config.yaml
hop_length: 160
vocab_size: 5132
fused_qkv: true
qk_norm: false
num_experts: 8
experts_per_token: 2
subsampling: 4
positions: "sincos"
optimizer: "cautious_adamw"
max_grad_norm: 5.0
max_steps: 11000
epochs: 108.1
weight_decay: 0.3
Rows from block 3 of a small CTC audio transcriber, named by matrix and row number. Rows with one number within an expert belong to one neuron, the router's apart. Each number is 128 + 32 x the weight over its row's rms, rounded and kept within 0 to 255. All counts start at 0.
Before each expert's rows are labels from the 100 clips, of 14848, where the router gives the expert most weight on average: "top examples" is what is common among them; "loudest" is the band of the loudest frequency at the time of the peak. Only what is clearly more common there than usual is listed. The data: short read English sentences (LibriTTS-R).
# router: router (model.blocks.3.mlp.router.weight, 8x320), inputs 107-213
# up: expert up (model.blocks.3.mlp.up, 8x160x320), inputs 107-213
# down: expert down (model.blocks.3.mlp.down, 8x320x160, transposed), outputs 107-213

# expert 2
top examples: the word "i"
loudest: 1000 to 2000 Hz
router.2 [ 66 148  78 143 107 136  85 158 113 131 152 100 192 118 143 143 212 128  79  95 116 106  97 128 108 119 141 122 128 139 103 134 199 152 106  84 125  86 170 141 104 166 153 174 100 153 174 166  92 131  92  87 186 112 130 141 184 136 106 143 135 109 119 144 133 142 149 180  87 151  83 147  95  97 147 103 113 132 128 132 145 163 143 112 163 209 209  84 129 174 106  80 105 133  90 161 152  93  83 184 113 148 163 184 129 110 148]
up.0 [135  69 116  84 137  72 190  85 129 117 131 151 108 106 162 128 124 169  90 104 150 158 170 145  96 175 115 107 116 159 131 139 119 138 156 177 110 129 177 186 111 149 130  83 166 148 122 101 165 138 141 158 169  72 107 110 160 130 113 119 184 110 130 132  96  73  88 142 130 132 164  73 152 123 131 134 108  82 117 197 145 207 118 125 142 194  73 160 119 128  92 153 159 102 148  98  98 143 116   0 123  84 133 127 145 132 155]
down.0 [188 127  98 110 147  98 134  82  53 100 181 151 100 134 155 106 127 144 182 157 176 166 178 135  73 146 165 154  61 131 161 148 138 129 133 142 127 180 163  98 137 140 153 130 140  59 179 120 125 137 152 134 136 113 133 180 154 146 146 131 147 102  63 150 161  91  79 122 122 136  96 154 137 139  76  70 156 158 161  73  75 124  87 118 156 170 100 138 144 120 127 152 121  85  88 139 152 106  79 111  93 107 133 131 118  65 104]
up.1 [115 127 114 107 141 113 170 125 154 156  89 132 147 146 139 116 137 138 104 178  74 142 163 131 161  48  97 161 207  84 184  95 100 159 111 130  95  79 116 131 141 117  79 135  92 113 109 139 121 127 135 135 112 148  97 113 147 132 120 185 111 114 151 125 143 157 118 132 120 157 142 190  79  91 172 164 169  86 161 105 130 150 138 117 117 137 115  69  97 143 170 144  81  94 176 153 111 131 152 198  74 104 214 133 127 133  76]
down.1 [136 116 144 119 114 135 107 153 141 149 131  69  43 178  89 140 122 154 161 112 137 150 116  70 145 120 119 161 130  83  91 162 166 124 134 107 112 122 151 141 124 120 164 153 120  79 104 101 134 164 109 182 133 151 169  33 183 120 105  99 123 154 119 152 179 135 115 106  75  93  91 100 106 120 120 135 126 128  95 160 189 120 145  80 100 139 141 148 142 128 130 161 110 144 141 156 154 153 149 135 124 156 108 117 119 123  95]
up.2 [135 113 145 109 143 145 109  88 117 136 158 134 135 135 173 178 127  96 128 111 130 131 192 135 134 162 154 154 150 151 144 132 165 146 212 126  55 113 163 102 162 167 107 135 133 159 135  73 130 113 111 127  95  49  97 148 144 119 127 193 104  19 108 141 157  99  72 163 113 143 146 160  76 165 144  89 153  48  98  91 149 101 103  52 136  95 114 113 146 127 100  96  99  97 116 143  65  83  60 117 124 156 159 151  86  70 147]
down.2 [ 89 132 101 129 229 155  78 144 142 117 149 223 118 120 176 151 119  59 101 140  99 125 106 161 175 112 148 147  82 104 130 121  58 178 158 151 147 104  82  81 126 194 137 125 164 118  96  82 105 125 179 146 122 158 157 157 159 137 120 126 118 120  91 126 103 121  86 188 144 112 144 160 120 152 163 122 178 190 118  98 114  88 172 132  84 144 125 174 157 117 165 139 183 176 158 128 141 141  65 137 131 129  93  92 192 195 209]
up.3 [141  94 180 105 118 128 164 137 119 120  90 151 102 151  66 167 124  90 118 110  63 150 128 132  96  88 149 133 104  85  90  50 114 192  96 102 125 129 127 164 129 142 135 117 131 128 133 131 162 114 107 134 124  97 108 162  94  89 127  83 134 198 211 135  68 139 133 145 188 212 146 160 160 127 136 123 102 142  99 124  90 184 175 167  91  94 123 182  80  87  84 176 129 124 132  74 151 206  92  99 112  92  46 120 146 118 104]
down.3 [ 92  87 171  95 173 147 128 128 131 117 109 177 116 106 126 129 197  49  70  91  96 120 103 155 119  99 146  94 128 136 159 120 128 128 135 143 209 139  67 136  76  71 105 120 104  99  91 117 216 110  76 118 145 109 135 145  80 140 136 122 149 119 183 167  99 122 169 106 147  85 113 155 153 169 116 197 139 136 117 126 149 111 184  92 118 126 126 106 112 104 115 134 195  99 131  88  83 143 165 106  90  86  42  74 162 134 123]
up.4 [133 136 117 147  86  88 119 116 145 161 128  89 150 123 173 149 131 162 140 136 124 128 187 139 128 157  91 165 140 122 117  90 129 139 148 190 159 136 112 167  89 141 114 181 120 144 112 126 198  84 119 186 122  87 108 170 161 102 138 129  83 153 130 154 101 115  74 160 162 139 164 104 125 174 178 120 130 109  92 153 157 162 136 116 141 136 114 140 143 115 135 143 127 122 154  58 151 103 114 134  96  83 147  93 127  64 126]
down.4 [118 103 165 192 131 148 144 115 140 111 209 110 150 112 196 152 161 110 138 196 112 163 171 115 155 141 134 151 165 110 136 124 165 166 143 214 142 120 107 158 138 130 137 157 116 151 145 160 222 107 145 128 158 109 143 102 131 147  86  89  95 116 113 142  98 164 140 141 164 142 150 150 135 123 116 136 122 177 150 100  93 166 140  79 108 169 120  96 108  84 111 145  88 119 181  65 153 108  66 122 118 117 163 127 147 119  90]
up.5 [105 153 112  93  69 138 161 126 129 161 100  94 150  75 137 171 112 112 104  77 141 182 164 103 145 129 137 194  82 157 132 150 152 160 152 119 120 167 139 163 110 155 150 132 142 126  88 137 126 104 144 149 111 113  91 108 171  76 161 155  79 123  58 115 117  50  61 160 108 150 130 184 121 188 143  69 161  42  99  74 200 147 119 124 204 124 139 100 170 134  86 112  96 114 147 143 146  39 100 157 143 157 158 134 164  89 101]
down.5 [149 142 118 161 171 114  64  80 142 117 123 136 144 104 169 196 150 172 162 164 123 127 136 134 103 180 140 139 110 101 139 138  81 169 112 110 133 111  77  97 101 118 103 153 176 169 130 179 139  96 110 134 124 107  95  54 132 123 198 105 118  70 125  66 106 106 106 122 110  84 111 151 123 155 168 106 101 146 132 122 120  94 100  54 136 127 149 102 125  77 150 145 130 110 121 139 174 144  85 109 120 161 151  71  94 160 154]
up.6 [130 109 109 104 151 135 133 133 105 151 151  98  69 146 172 153 121 112  89 103 132 161 159 167 112 134 156 207 141 150 144 127 148 174 198 110  87 109 116 106 146 167 121 133 113  59 124 144 147  83 107 133 102  58  82 146 150  89 142 180 102 104 116 138 132  74  47  70 134 161 155 150 129 148 163 111  96 114  82  80 178  87 120  84 158 116 105 137 138 126 100  76 107 116 100 112 135  56  85 167 145 130 149 163 133 109 116]
down.6 [104 167 164 131 175 145 105 145 137 155 180 147 145 121 246 116 158 106 120 160 130 110 161 130 186 181 135 189 101 110 136 126 111 172 102 112 154 124  66  80 141 153 128 107 174 144 123 129  67  74 128  92 163 138 133 141 198 146 119 111 106 115 116 142 160  85 106 151 131  69 159 133 114 116 182 111 102 226 186 116 101  55 174 118 128  95 119 110 159 140 136 132 117 120 132 155 126 105  69 133 155 101 110 134 153 155 152]
up.7 [135 156  76 101 145  97 148 149 162 119 102 130 135 106  80 123 131 104 126 192 108 162 162  83 151  98 112 160 208  67 123  73 124 107 139 128 159 109 101 107 119 135 136 121  98 137  95 157 116 121 141 124 113 117 163 136 168  96  71 150 108 136 203 133 119 135 110 171 135 152 112 205 106 107 175 129 146 108 167  78 134 171 148 169 102 139 116  97  74 145 135 132  74  44 178  85 164 107 161 182 106 121 189 138 169 199  33]
down.7 [100 104 197 151 145 163 170 129 129 126 112  93  69 151 107  86 109 158 142 156 143 141 109  92 129 131 147 157 108 105 125 174 131 136 163 145 132 114 150 165 128 115 133  95 150  79 129 146 172 115 119 167  95 179 156  42 114 134 151 108  59 115 104 126 166 142  96  82 115  67 136 135  72  98 124 162 150  90 159 143 130 140 126 121 116 134  91 126 146  65 129 147 110 139 117 108 102 146 146  99 121 106 111 136 112 107 109]
up.8 [123  82  97 173 123  92 134  94 195 116  98 168 106  95  84 143 141  41 195 138 121 129 126 155 118  49 136 119 138 196 108 187 148 132 134  94 138 147 146 183 116 145 174 117 153 144 181 153 103 118 127 124 135 155 101 117 101  89 106 141 123 167 137 110  85 111 185  83  82 144 126 134 113 112 155 105  54 148  89 151 144 158 158 134  75  71 156 187 129  90 102 116 129  96  97 165 120 104 152 118 124 114  91 141 139 120 162]
down.8 [ 89 130 143 143  95 137 158 207 150 118 104 143 113  83 148 133 107  79  92 138 123 120  93 142  81 113 152 124 169 110 154 120 119 112 102  97 128 106  56 124  87  82 147 143 126 141 145  98 140 136 118  85 121 136 118 110 213 102 100 138 112 155 138 110  99 173 131 119 104 117 155 119 156 113  96  75 119 111  99  54  91 115 124 111 112 109 128  86 129 121 126 138  78 113 125  78  79 130 182 117 100 216  99 156 155 121 198]
up.9 [130 115 104 128 100 142 108 164 155 132 121 103  76 151 127  82 103 137 144 166 103 156 110 107 144  89 165 111 133 139  96 152 116  27 159  85 142  96 121 123 113  94 132 182 157  95  87 137 146 122 137  95 151 170 103 155 150 140 103 142 153 206 151 141 163 142 140  95 109 214 135 193  95 136 170 110  95  71  72 147 130  64  89 100  93  75  97 144 107 165 107 135 122 128  74 124 133 191 159 211 180 130 117 146  90  88 112]
down.9 [113  51 172 105 103  92 128 151 119 155 123 129 131 103 168 113 152 111  58 163 117 171 110 134 116 133 147 124 141  84 159 124 122 115 130  91 100  88 152 117 151 114 155 106 123 162 145 138 114 164 122 185  74 169 147 102 144 136 115 109  83  97 166  97 125 149 152 137 160  59 167 131 130 144 178 176 141 127 148 113  53 145 190  94 178 137 101 143 117  93 124 121 156 104 135 120 100  64 131  91 104 101 125 144  69 119 110]

# expert 0
top examples: the word "you"; the word "he"
loudest: 250 to 500 Hz
router.0 [171  84 138 138 147 155 144 123 148 152 120 123 137 125  78  93 110 104 152 163  81 166  96  82 109  96  77 135  91 122 129 100  79 116  94  90 113 243 136 155  89 131 106 158 196 130  81 121  92  71 123 119 137 153 127  75  90 138 127  98 116 142 119  77 136 121 129  93 166 154 136 133 115 120 140 119 120 154 183 138 123  82 124 110 144 179 134 164  99  49 127 108 161  96 154 134 109 129 138 122 107 125 134 105 179 136 179]
up.0 [112 197 119 122 118 134 105 105 118  74 129 131 112 135 111 151 134 131 101 154  85 137 133 182 112 142 186 126 220  96  75 105 130 105 131 121 141 146 114 114 122 137 114 102 106  74 152 178  88  97 124 132 102 133 173 139 169 145  76 103 155 152 115 101 126 157 121 228 122  83  83 199 119 172 122  99 131 156 134 151 125 126  73 119  89  81 144 119  88 147 110  98  78 166  93 115 180 128  83 210 128 122 112 113 129 115 118]
down.0 [164 151 102 102 175 144  96  60  94 144 162 127 144 105  66 106 188 145 106 119  85 131 136  96  99  93 154  47 160 135  53 122 118 154 124 144 170 127  90 125  53 146  70 123 106  81 147 208 117 106 120 113 145 142 123 140 142  89  53  66 136 161 112 120  83 131 132 181 139  90  91 132 115 148 125 109 139 127 193 176 114 153 119 118  91 100  94 199 182 120 139  93  60 123 104 124 159 102 151 147 173 143 154 133 126  89  97]
up.1 [178 142 175 122  98 107 186 120  98  75 102 145 138  52  92 168 111 143 112  71 116 176 149 151 142 169  79 112  90  89 150 118 109 208 124 103  88 154 143 184  71 116 132 101 149  71  61 120 129 133 122 146 198 106 118 151 132 116 116 153 141 188  72 126 176  76 121 104 161 160 127 123 123 188  93  43 119  57  72  88 176 114  92 140 162 169 139 170 152 138 114 155 131 105  96 119 142 158 133 134 143  89  57 149 140  83 137]
down.1 [111 130 104 108 121 206  97 216  71 171  85 155 110 178 176 111 150 113 116 161 108 108 129 122 131 121 134 101 103 145 111 109  85 154  67 132 143  76 103 180 152  68 205  88 152 132 154  54 131 141 147  56 134 121 125  75 140 157 111 153  79 141 109 139 121 184  89 145 140 127 126  89 155 128 170 139 125 144 156  85 134 184 225 134 109  92 126 165 143 117 168 141 159 153 139 140 129 115 171  85  95 148 156 114 137 159 129]
up.2 [136 152 100 174 128  92  79  95  98 153 139 163 102 148 170 134 122 101 136 145  93 175 134 164 178 184 143 156 147 173 174 159 109 121 131 133 111 106 122 109 132 165 110 127  73 150 162 124 127 128 107 160 134  90 143 154 167 148 102 197 101 105 148 173 118 130  93 178 103  81 120 104  78 100 137 140 125 102 107  90 121 166 132 129 185 138  93  78 116 125  92  89 131 154 137 127 109  81 114 125 161  47 155 145 136 133 112]
down.2 [101 109 107 135  72 113 139  90  75 107 131 103 136 173 182 183 127 143 123 171 140 115 125  78 127 108 150 148 153 175 154 209 128  64 120 104  87  84 120 139 142 130 118 153  95 163 144  95 107 153  97 140 116 133 112 159 184 117 153 155  89 103 139 166 110 157 143  98  88 156 161 112  86 136 136 124 193 104  91 138 125 151 150 115 142 163  98  23  80 124  91  98 132 161 143 118 149  93 143 182 118  93 154 134 134  94 148]
up.3 [165 201  47 163 134 140 146 159 164 125 140 108 139 142  94  77  75 130  86 141 118 121 127 150 140 150  73 154  97  72 124 166 149 123 192 182  97 170 134 125 131 162 102 111 136 156 110 179 102 112 159 191 125 106 138  86 141 114 120 119 199 132  99  84  82  84 103 172 109 129 137 105  65  93 162  58  97 144 142 144 150 134 187 131  99 180 151 132 161 109 153 110 121 160 202 203 114 140 128 120 172 127 146 148 180  71  83]
down.3 [121 118 125 206 109 154 144 106 153 138 158  65 174 101 120 139 109 132 123  99 215  47  35 105 106 126  75 122 180 118 156 171 135 136 118 113 158 158  63  97  70  90 121 133 119 163 173  89 181 121 160  85 139  91 122  91 142 147 150 126 148 131 169  95 141 110 129 141 152 140  68  86 148 141 159  77 186 102 134 135 178 134  91 140 172  95 129 128 126 106 143 169 113 113 103 108 117 115 111  43  65 164  73 160  85 159 133]
up.4 [152 151  71 113 143 174 111 118 197 143 144 147 117 159 113 111 149  92 168 183 157 141 128 164 144 134 211 136 168  92 146 177  86 119 171 177 182 142 141  87  94 128 146 160 183  86 131 130 126 165 209 143 160 152 134 103 101 117 101 106 172 143 142  78 115 186 113 101  96  85 163 154 112  61 129 149  98 158 150  94 125 122 156 136 108 132 110 124 127 113 145 117 129  56 123  61 154 110 158 156 171 148 181  90 152 164 138]
down.4 [ 93  43 175 111 149  97  92 174  95  96 155  88  69 170  95 107 130 123 115  62 181 151  77  80 118 187 134 111 108 166 124 185 166 174 188  81 119 105 121 124 127 114 162 124 101 154  97 136 133  90 101 138 115 116 142 147 102 138 125 135 120 123 117 101 149 117 157 152 110 134  99  82 176 130 118 122 131 138 139 114  96 129 105  85  89 204  95 163 133 137 135 143  95 145  83 148 127  71 119 165  63 132  83 173  85  74 100]
up.5 [135 117 123  94 143 154 140  95 123 111 153 112 192  87 107  97  71 104  61 163  72  98 120 142 138 122  43 169 144 114 161 153 108 205 140 115 104 127 161 110 123 103 110 171 153 140 120 132 171 148 137 116 100 148 100  92  87 158 113 183 101 118  73  60 107 127 164 117 130 131 128 105 119 154 166  80 121 137 131 109 135 133 161  80 136 167 157 124 140 127 157 158 139 131 171 141 125 129 168 112 146  85 154 185  79 177 123]
down.5 [139 102 144 215 100 151 123 191  83 118 124 136  83 110  93  95 131 119 182 119 164  82  93 156 117 178 142 141 115 116 143 156  93  76 171 130 167 101 178  96 136  70 136 132 112 117 126 117 160 107 174 153 128 125 175  91 161  96 110 164 217 129 169 173 124  81 118 135 165 159 122 133 197 152 154 162 150 119 130  98 173  63 152 149 118 147 148 159 163 150 126 172 176  89 147 160 163 135 102  29 104 149  76 151  68 176 128]
up.6 [127 178  92 158 147  93 134 118 156 123  97 141 113 109 124  61 109 149 181 132 120 173 150 137 191 129 137 171 118  43 142 129 110 127 110 146 135 145 133 162 142 168 139 117 117 140 128 160 110 148 115 176  99 101 111  91  93 115 121 103 132 147 116 129  78  59  96 146 114 129 130 150  83  61 129 142 103  89 130 131 109 108 153 100 169 106 101 101 184 136 142  91 150 165 180 158 131  94 201 144  90 153 142 133 129 157 128]
down.6 [103 132  86 168  74 121 117 137 126  76 177 163 115 124 122 188  99  60 177  97 212 136  95  93 125 128 132 211 125 178 143 175 148  98 149 153 129 117  82 134 116 134 106 136 142 121 115  58 154  69 139 138 129 112 125 140 180 141 120 168 126 135 148 135 112 136 142 117 138 172  79 135  45 149 135 104 172  91 112  84 181 126 114 131 112 103  99 125 114 127 136 101 165  86 152 121 117 168 115 138 154 136  78 183 113 170 154]
up.7 [209 124 103 110 145 111 135 155 180 155 138  98 128 135  98  92 126 101 156  73 105 128 130 102 110  54 120 144 132  47  83 101 130 201 104 155 141 120 130 127 123 137  96 156  95 128 139 122 148 129 107 147 135 133  89 126  85  20 163 142 101  98 140 157 130 119 159 167  67 148 143 128 128  76 133 163 154 134 136 181  98 159 139 123 159 155 130 130 150 121 183 127  89 133 102 166  94 143 113 155 111 102 132 178 142  89 108]
down.7 [101 139  75 157  60 142  97 172 138 148 119 162 167 103 127 124 138  91 153  91 189  79 114 141 181 111 111 185 139 108 113  94 142 100 120 129 148 102 141  77  97 149  88 125 168 151 148 121 164 124 126 110 155 155  95 122 143 158 149 128 183 180 192 188 168 183  67 173 170  80 118 125 135 211 109  97 173  56 122 148 161  67 102  91  75  93 144 144 155 173 117 141  75 168 139 141 160 149 147 134 180 208  88 120 152 135  80]
up.8 [117 113  98 108 128 139 151 106 129  47 105 193  99 106 131 165 108 102 144 158 115  94 125 135 139 189 136 114 145 123 226 154 126 120 130 156  75 168 102 157 107 150 114 128 160  91 153 111  94 140 186 120 158 100 134  71 131  94 166 136 113 130  67  71  61 120 117 110 125  75 120 120 107 135  94 113 146 136  96 124 123 157  76  59 136 128 116 135 126 129 139 116 142  98 106 140 117 149 195 145 208 164 110  79 158 168 167]
down.8 [ 58 119 119 124 133  98 167 161 118 155  66 100 143 179 154 105 111  85 176 105 159 123 145 111 136 141  97 137  95 168 136 139 154  92 164 164  89 111 150 170  88 126 142  87 175 140 119  87 125 116 142 138 137  99 120  66 107  67 184 118 142  78 104 171 157  87 137 113 117 124 111 110 145  72 131  78 142 109 104 153 140 118  69 115 160  73 113 144 122 150 109 153 162 152  69 142 154 111 168  91 178 149  86  95 147 161 117]
up.9 [190 136  94 131 126 165 125 174 139 124  85  96 128 164  90 163  87 130 129  79  91 131 115 121 118 101  93 187  99  75 177 124 132 214 118 169 141 105 159 164  99 165 152 126 149 168 161 103 153  89 139 150 141 136 118 105  94 108 107 159 141 112  99 100 156 124 137  71 123 145 181  85  90 149 120  67  73 151 112 119 172 133 112 174 109 160 144 200 123 117 129 157 124 105 126 159 142 102 147  87 121 111 113 109 101  83 147]
down.9 [111 123 158 100 126 182  90 190 133 168 137 110 114 136 139 182  80 183 107 165 125  26  93 105 108 130 111 139 116 116 155 152 137 175 142  74 148 141  91 115 160 109 107 153 197 128 174 184 111 152 146  57 164 130 128 128 186 155 139 156 108 141 126 129 147 140  79 181 165 149 137 109 133  89 164  96 135 128 116 148 163 160 150 106 124 148  98 135 150 130 143 178 135  96 139 115 142  87 157 113  39 163 156 105 127 124 113]

# expert 1
top examples: the word "was"
loudest: 2000 to 4000 Hz
router.1 [130  91 123 159 161 112 103 150 194 146 145 149  81 152 151  99 118 127  97 121 132  92 121 107 169 173 119 146 151  97  87 149  90 104 129 154 131  58 108  93 141  94 108 125 123 102 145 177 129 214 145 137 139 167  86 138  61 155 200 136 107 122 102 197 141 164 132 116 135 113 107 121 171  83 185 132 110 125 132 162  96 134 160 125 162  90 114 139 166  87 181 215 127 122  82 106 111 167 108  45 124 116 155 130  81 130  99]
up.0 [141 152 121 133 124 125 110 138 148  89 132 124 165 109 154 149  70 115  83 150  79 114 182 138 116 118 170 118 128  84  92  68 118 222 104 153 142 168 129 130  86 153 124 157 130 128 102  75 152 131 129  53 124 135 161 139 136 158 127 153 146 187 137 112 170 131 123 193 158 124 147 147 128 199 167  43  77 116 146 109 111 116  63 136 109 143 116 154  97 158  88 116 132 106 121  80 142 152 119 157  95 100  73  67 127  94 101]
down.0 [103 151  97 170 135 124 132 177 204 173 172  73 125 186 108 161 143 102 107 125 161  63 161 157 156 106 157 192 110  83 169 188 119 124 158 104 161 158 108 166 156  88 115 158 169  61 137 125 134  94 130 137 149 146  67 102 142  92 148 176  77  53 139 133 143  95 120  97 158 184 100 139 112 143 129 164 122 167 160 136 131 167 210 115 147 127 177 101 154 136 154  99 177 186 141 130 121 135 132 128 128 127 130 169 150 144 183]
up.1 [ 80 124 161 127 138 194 168 139  82 121 135 103  86  84  73  81 116 101 181 156  95 133  94 108 158  78  81 111 154  96 105 126  72 127 165 153 119 154 115 112  76 126 149 166 105 153 125 116  89 148 151 156 146 109 167 101 104  92 116 141 118 109 143 144 147  87 100  62 115 143 123  75 118 107 110 144 142 112 124 148 158 126 166 137 105 140 181 109 170 114 121 134 125 132 130 178 103 138 115 151  97 120 121 151 137 179  87]
down.1 [147 165 100 144  78 158 135 115 173 197 168 122 168 125  98 174 151 156 147  59  97 161 104 147 143 138 102 103 191 103 178  72 126 111 115 127 196 172 119 115 105 110 178 145 108 105 157 143 157 129 148  97 105 125 154 114 156 110 123 141  67 144 128 174 138 124 111 155  94  91 105 163 119 148  71 152  66 131 102  98 138  90 101 132 108 130 212  93 124 128 100 114 140 127 126 123 127 153 108 166 102 128  88  58 164  98 175]
up.2 [190 134  77 154 129 100 136 120 178 123  74  61 134 123 126  86 127 135 103 146 137  74 121 159 150 119  93 152 124  29 167 141 147 162 181  98 150 136 130  87 112 140 152 131  98 153 137 196 155 174 152 174 123 114 123 142  98 130 149 200  65 138  88 148 154 139 138 130 167 169 143 130 130 102 154 154 133 152 107 137 126 183 110 141 170 127 116 100 154 145 182 151 113 124 155 146 143 102 152 118 194 102 144 221 100 148  64]
down.2 [167  84 144 166 122 107 125 132 107 112 133 177 115 154  93 151  76 100 160 155  91  97  78 148  88 106 162  85 123 166 150  99 161 136 141 157 129 126 167 128 154 175 184 133 141 155 105 125 114 172  80 120 188 132 134  92 151 142 102  59 158 122 140  84 125 162  86  80 129 141 103 151 160 132  99 170 178 135 141  85 136 110 107 107 138 155  92 168 150  51 112 109 200 147 166 112 145  96 165 134  98 210 109 141 147 149 199]
up.3 [113 166 147 110  68 132 138 120 196 169 169 139 135 124 153 136  74 125 120 105 164 137 104 162 168 159 123 127 129 146 126 155 200 156 172 103 117 124 116 124  75 130  93 135 176 137 124 118 157 136 187 166 160 135 163 110 106 147 197 147 159  96 112 111 133  95 114 111  68 151 202 132  92 168 170 136 112  74 123 125 105 149 189 169 143 145 133  79 121 134  66 123 101 140  99 156 135 133 132 170 123 114 117 121 121 146  92]
down.3 [139 146 135  98  67 171 121 152 109 105 180  75  98  91 111 118  90  67 125  85 126 167  65 143 148 116 188 155 180 145 110 141 157 166 121  94 144 113  51 154 120 104 158 149  84 108 127 128 155  81 140 127  99 160 156  38 182 130 173 165  99 157 163 154 154 121  99 158  94 115 153 142 164 130  97 193 100 115 157 102 112 139 108  93 158 190 152  83 127 156 114 102 122 128 132 135 161  60 174 156 134 141 151 141 127 130 126]
up.4 [151 159 181  94 175 127 102  79  97 111 159 124 165 103 149 166 142 114  86 151 134 138 145 170 175 112 135 123 140 204 158  87 103 197  84  73 149 133 125  93 153 166  90  89  80 137 143 123 118 118 104  55 183 130 168 209 142 167  50 104 136  79 161 141 157 152  77 155 168 124 127 137  85 217 171  67 115 129 215  80 146 110 122  84 107 119 113 103 121 117 111 109 160 124 169   4 180  94 115 130 135  98 131 135 100 133 138]
down.4 [108 144 123 137 149 110 146  61  79 120 178 125 132 116 132 142 119 190 107 157 139 131 149 122 131 179 136 127 112 127 179 122 144  97 127  85 132 158 138 201 126 131 155 165 197  93 143 158  54 169 143 145 154 100 112 141 150 152  83 122 105  52 114  96 129  94 155 136 112 134 124 139  61 117 116 122 118 139 174 120 125 114 172 131 163 163 133  75 119 141 107 146 191  85  83 104  74 131 113 117 154  96 116 136 105 202 114]
up.5 [182 124 125 136 136  74  87 147  91 164  93 157 168 115  99 110 115  99 107 119 132 102 133 142 141 121 105 172 128  66 173 158  71 142 161 182 114 138 145 108 175 129  97 116 103 126 114 174 123 138  88 251 157  99 130 162 156 168  96 121 146  55 148 133 155  96 173 162 174 112 170 138 123  80 166 171 157 143 151 103 105 171 154 112 176  76  87 140 118 117 186 136  95 107 171 147  59  86 117  91 165 121 153 150 146 145  99]
down.5 [121  92 145 148 134 132  84 151 126 105 119 148 156 146  99 195 124  99 115 132 136  80  91 113 128 130 171  88 112 109 124  78 174 119 107 109 152 111  95 140 114 123 126  46 179 146 114 126 113 115 114 138 132 160 146 119 171 178 102  99 172 132 170 157  91 203 146 124 131 177 131 153 156 160  77 157 172 125 161 127 103 156  84 141 119 142 148 131 117  83 147 100 150 143 159 120 145 104 170 107 113 192 130 157 174 103 165]
up.6 [146 152 112 134 111 131 144 130  99 104 103 101 131 141 128 117  85 163 103 139 135  98 160 147 107 102 145 181 137  88 146 164 136 116 173 120 151 144 137 122 147 207  96 139 145 133 124 162 139 123 122 212 123 122 140 136 107 154 110 218 144 153 150 119 159  97 166 165 158 136 131 143  90  97 129 121 174 143 127 121 111 151 108 117 163 143 111 136 155 133 163 138 120 167 140 157  47 118 161 108 176 134 161 127 147 106 112]
down.6 [100 119 117 138 132 112 123 172 115 142 113 188  83 176 125 143 133  88 108 146  92  99 104 135 102  89 159  92 141 148  83 140 132 124 101 121 110 108 134 166 141 131 154  93 133 211 107 134 134 125  57  99 135 140 133 102 116 115 142 122 123 139 188 106  99 178 141 130 116 112 127 167 152 127 189 157 199 100 160 116  93 115 148 130 132 103 135 200 131 117 145 118 216 125 183 141 139  84 183 126  35 214 118 110 159 126 149]
up.7 [168  93 155 138  72  92 170 107 130 107  91 152 113 167 110 161 108 143 148 159  75 150 173 149 116 146 155 144 140 138 170 159 176  97 131 113  68 120  93 171 145 120  99 120 119 109 114 126  99 125  95  65 102 133 130 138 143 164 182 156 188 163 150 139  94 132 164 132 148 123 156 131 115 154 128 101 137 131  85 120 182 123 108 100 137 110  73 103 118 115  99 139  88  73 119 126 107 101 130 143 116  64 107  96 125  83 107]
down.7 [134  69 101 143 125 106 156 137 148 190 137 118 117 147  98  91 110 124 181 127 119  85 127 126 117 120 107 145 119 126 155 176  86 132 158 120 121  76 160 107 126 117  66  71  92 108  55 111 115 101 113  79 141  91  77 135 175  90 137 139  93 150 127 140  90  83 147  89 115  92 191 130 141 114 120 173 112 101 145 116 163 133 137 123 132 181  78 155 167 131 114  66 135  95 153  80 145  47 134 150 127  91 124 105 146 154  94]
up.8 [ 78 179 114 119 122 137 135  99 147  67 147 138 134  94 131 122 154 139  98  67  97 131 127 106 180 116  87 128 135 132 162 144 174 151 108 114 192 168 151 134  74 135 116  92  77 149 160 157 122 142 160  89 173 113 141 177 114  77 103 112  94  67 141 113  78 118  60  69 126  55  64  99 109 150  81  80 106 108 181  57 147  94 103 138 129 146 174  74 166 123  73 169  94 170 150 116 128 130 178 174 142 145 145 106 111 194  78]
down.8 [163  96 121 124 172 133 109 151 174 118 176  98 163  93 125 103 153 149 127 125 176 118  94 106  93 124 171 152 114 148  94  96 129  83  80 127 135 106 120 114 106 103 160 170 135 150 113 145 183 116 158  98 177 166 149 143 147 155 108 139 134  96 134 160 123 115 136  79  99 130  94 105  60 124 106  74 101 120 105 103 146  97 143 165 145 159 167  88 141  98  82 151 186 118 118 164 146 119 159 150 154  77 124 139  69 167 138]
up.9 [121  72 170 103  98 167 149  91  87  41  77 117 102  99 120 192 156  99 177 190 123 132 116  95  73 114 153  67 133  90 147  97 103 202 139 171 100 117  93 138 143 132 155 149 151 161 127 107 113 155 188 101  73  81 168 133 115 132  97 130 118 149 177  90  88 108 117 107 106 114 119 133 128 146 131 101 123 117 167 157 104 148 124 111  79  88  73  87  98 143 130 101 125 125  78 109 153 166  68 115 147 100 156 156  92 171 110]
down.9 [ 78 179 114 125 147 146  94 148 108 192  98  99 174 144 120  78 157  75 153  92 160 110 117 114 163 150 102 131 187 131 162  97 144  72 141 176 132 145 106 147  61 141 137 130 177 162 130 151 100  99 160  77 127 144 182 146 153 125 121 105 122 117  93  89 110 172 142 114  86 124  81 112 147 125  61 107 154 114 169 117 136  94  73 147  79  90 167 119 150 137 162 164 154 156 152 153 131 159 124 143 110 158  98  89  95  88  98]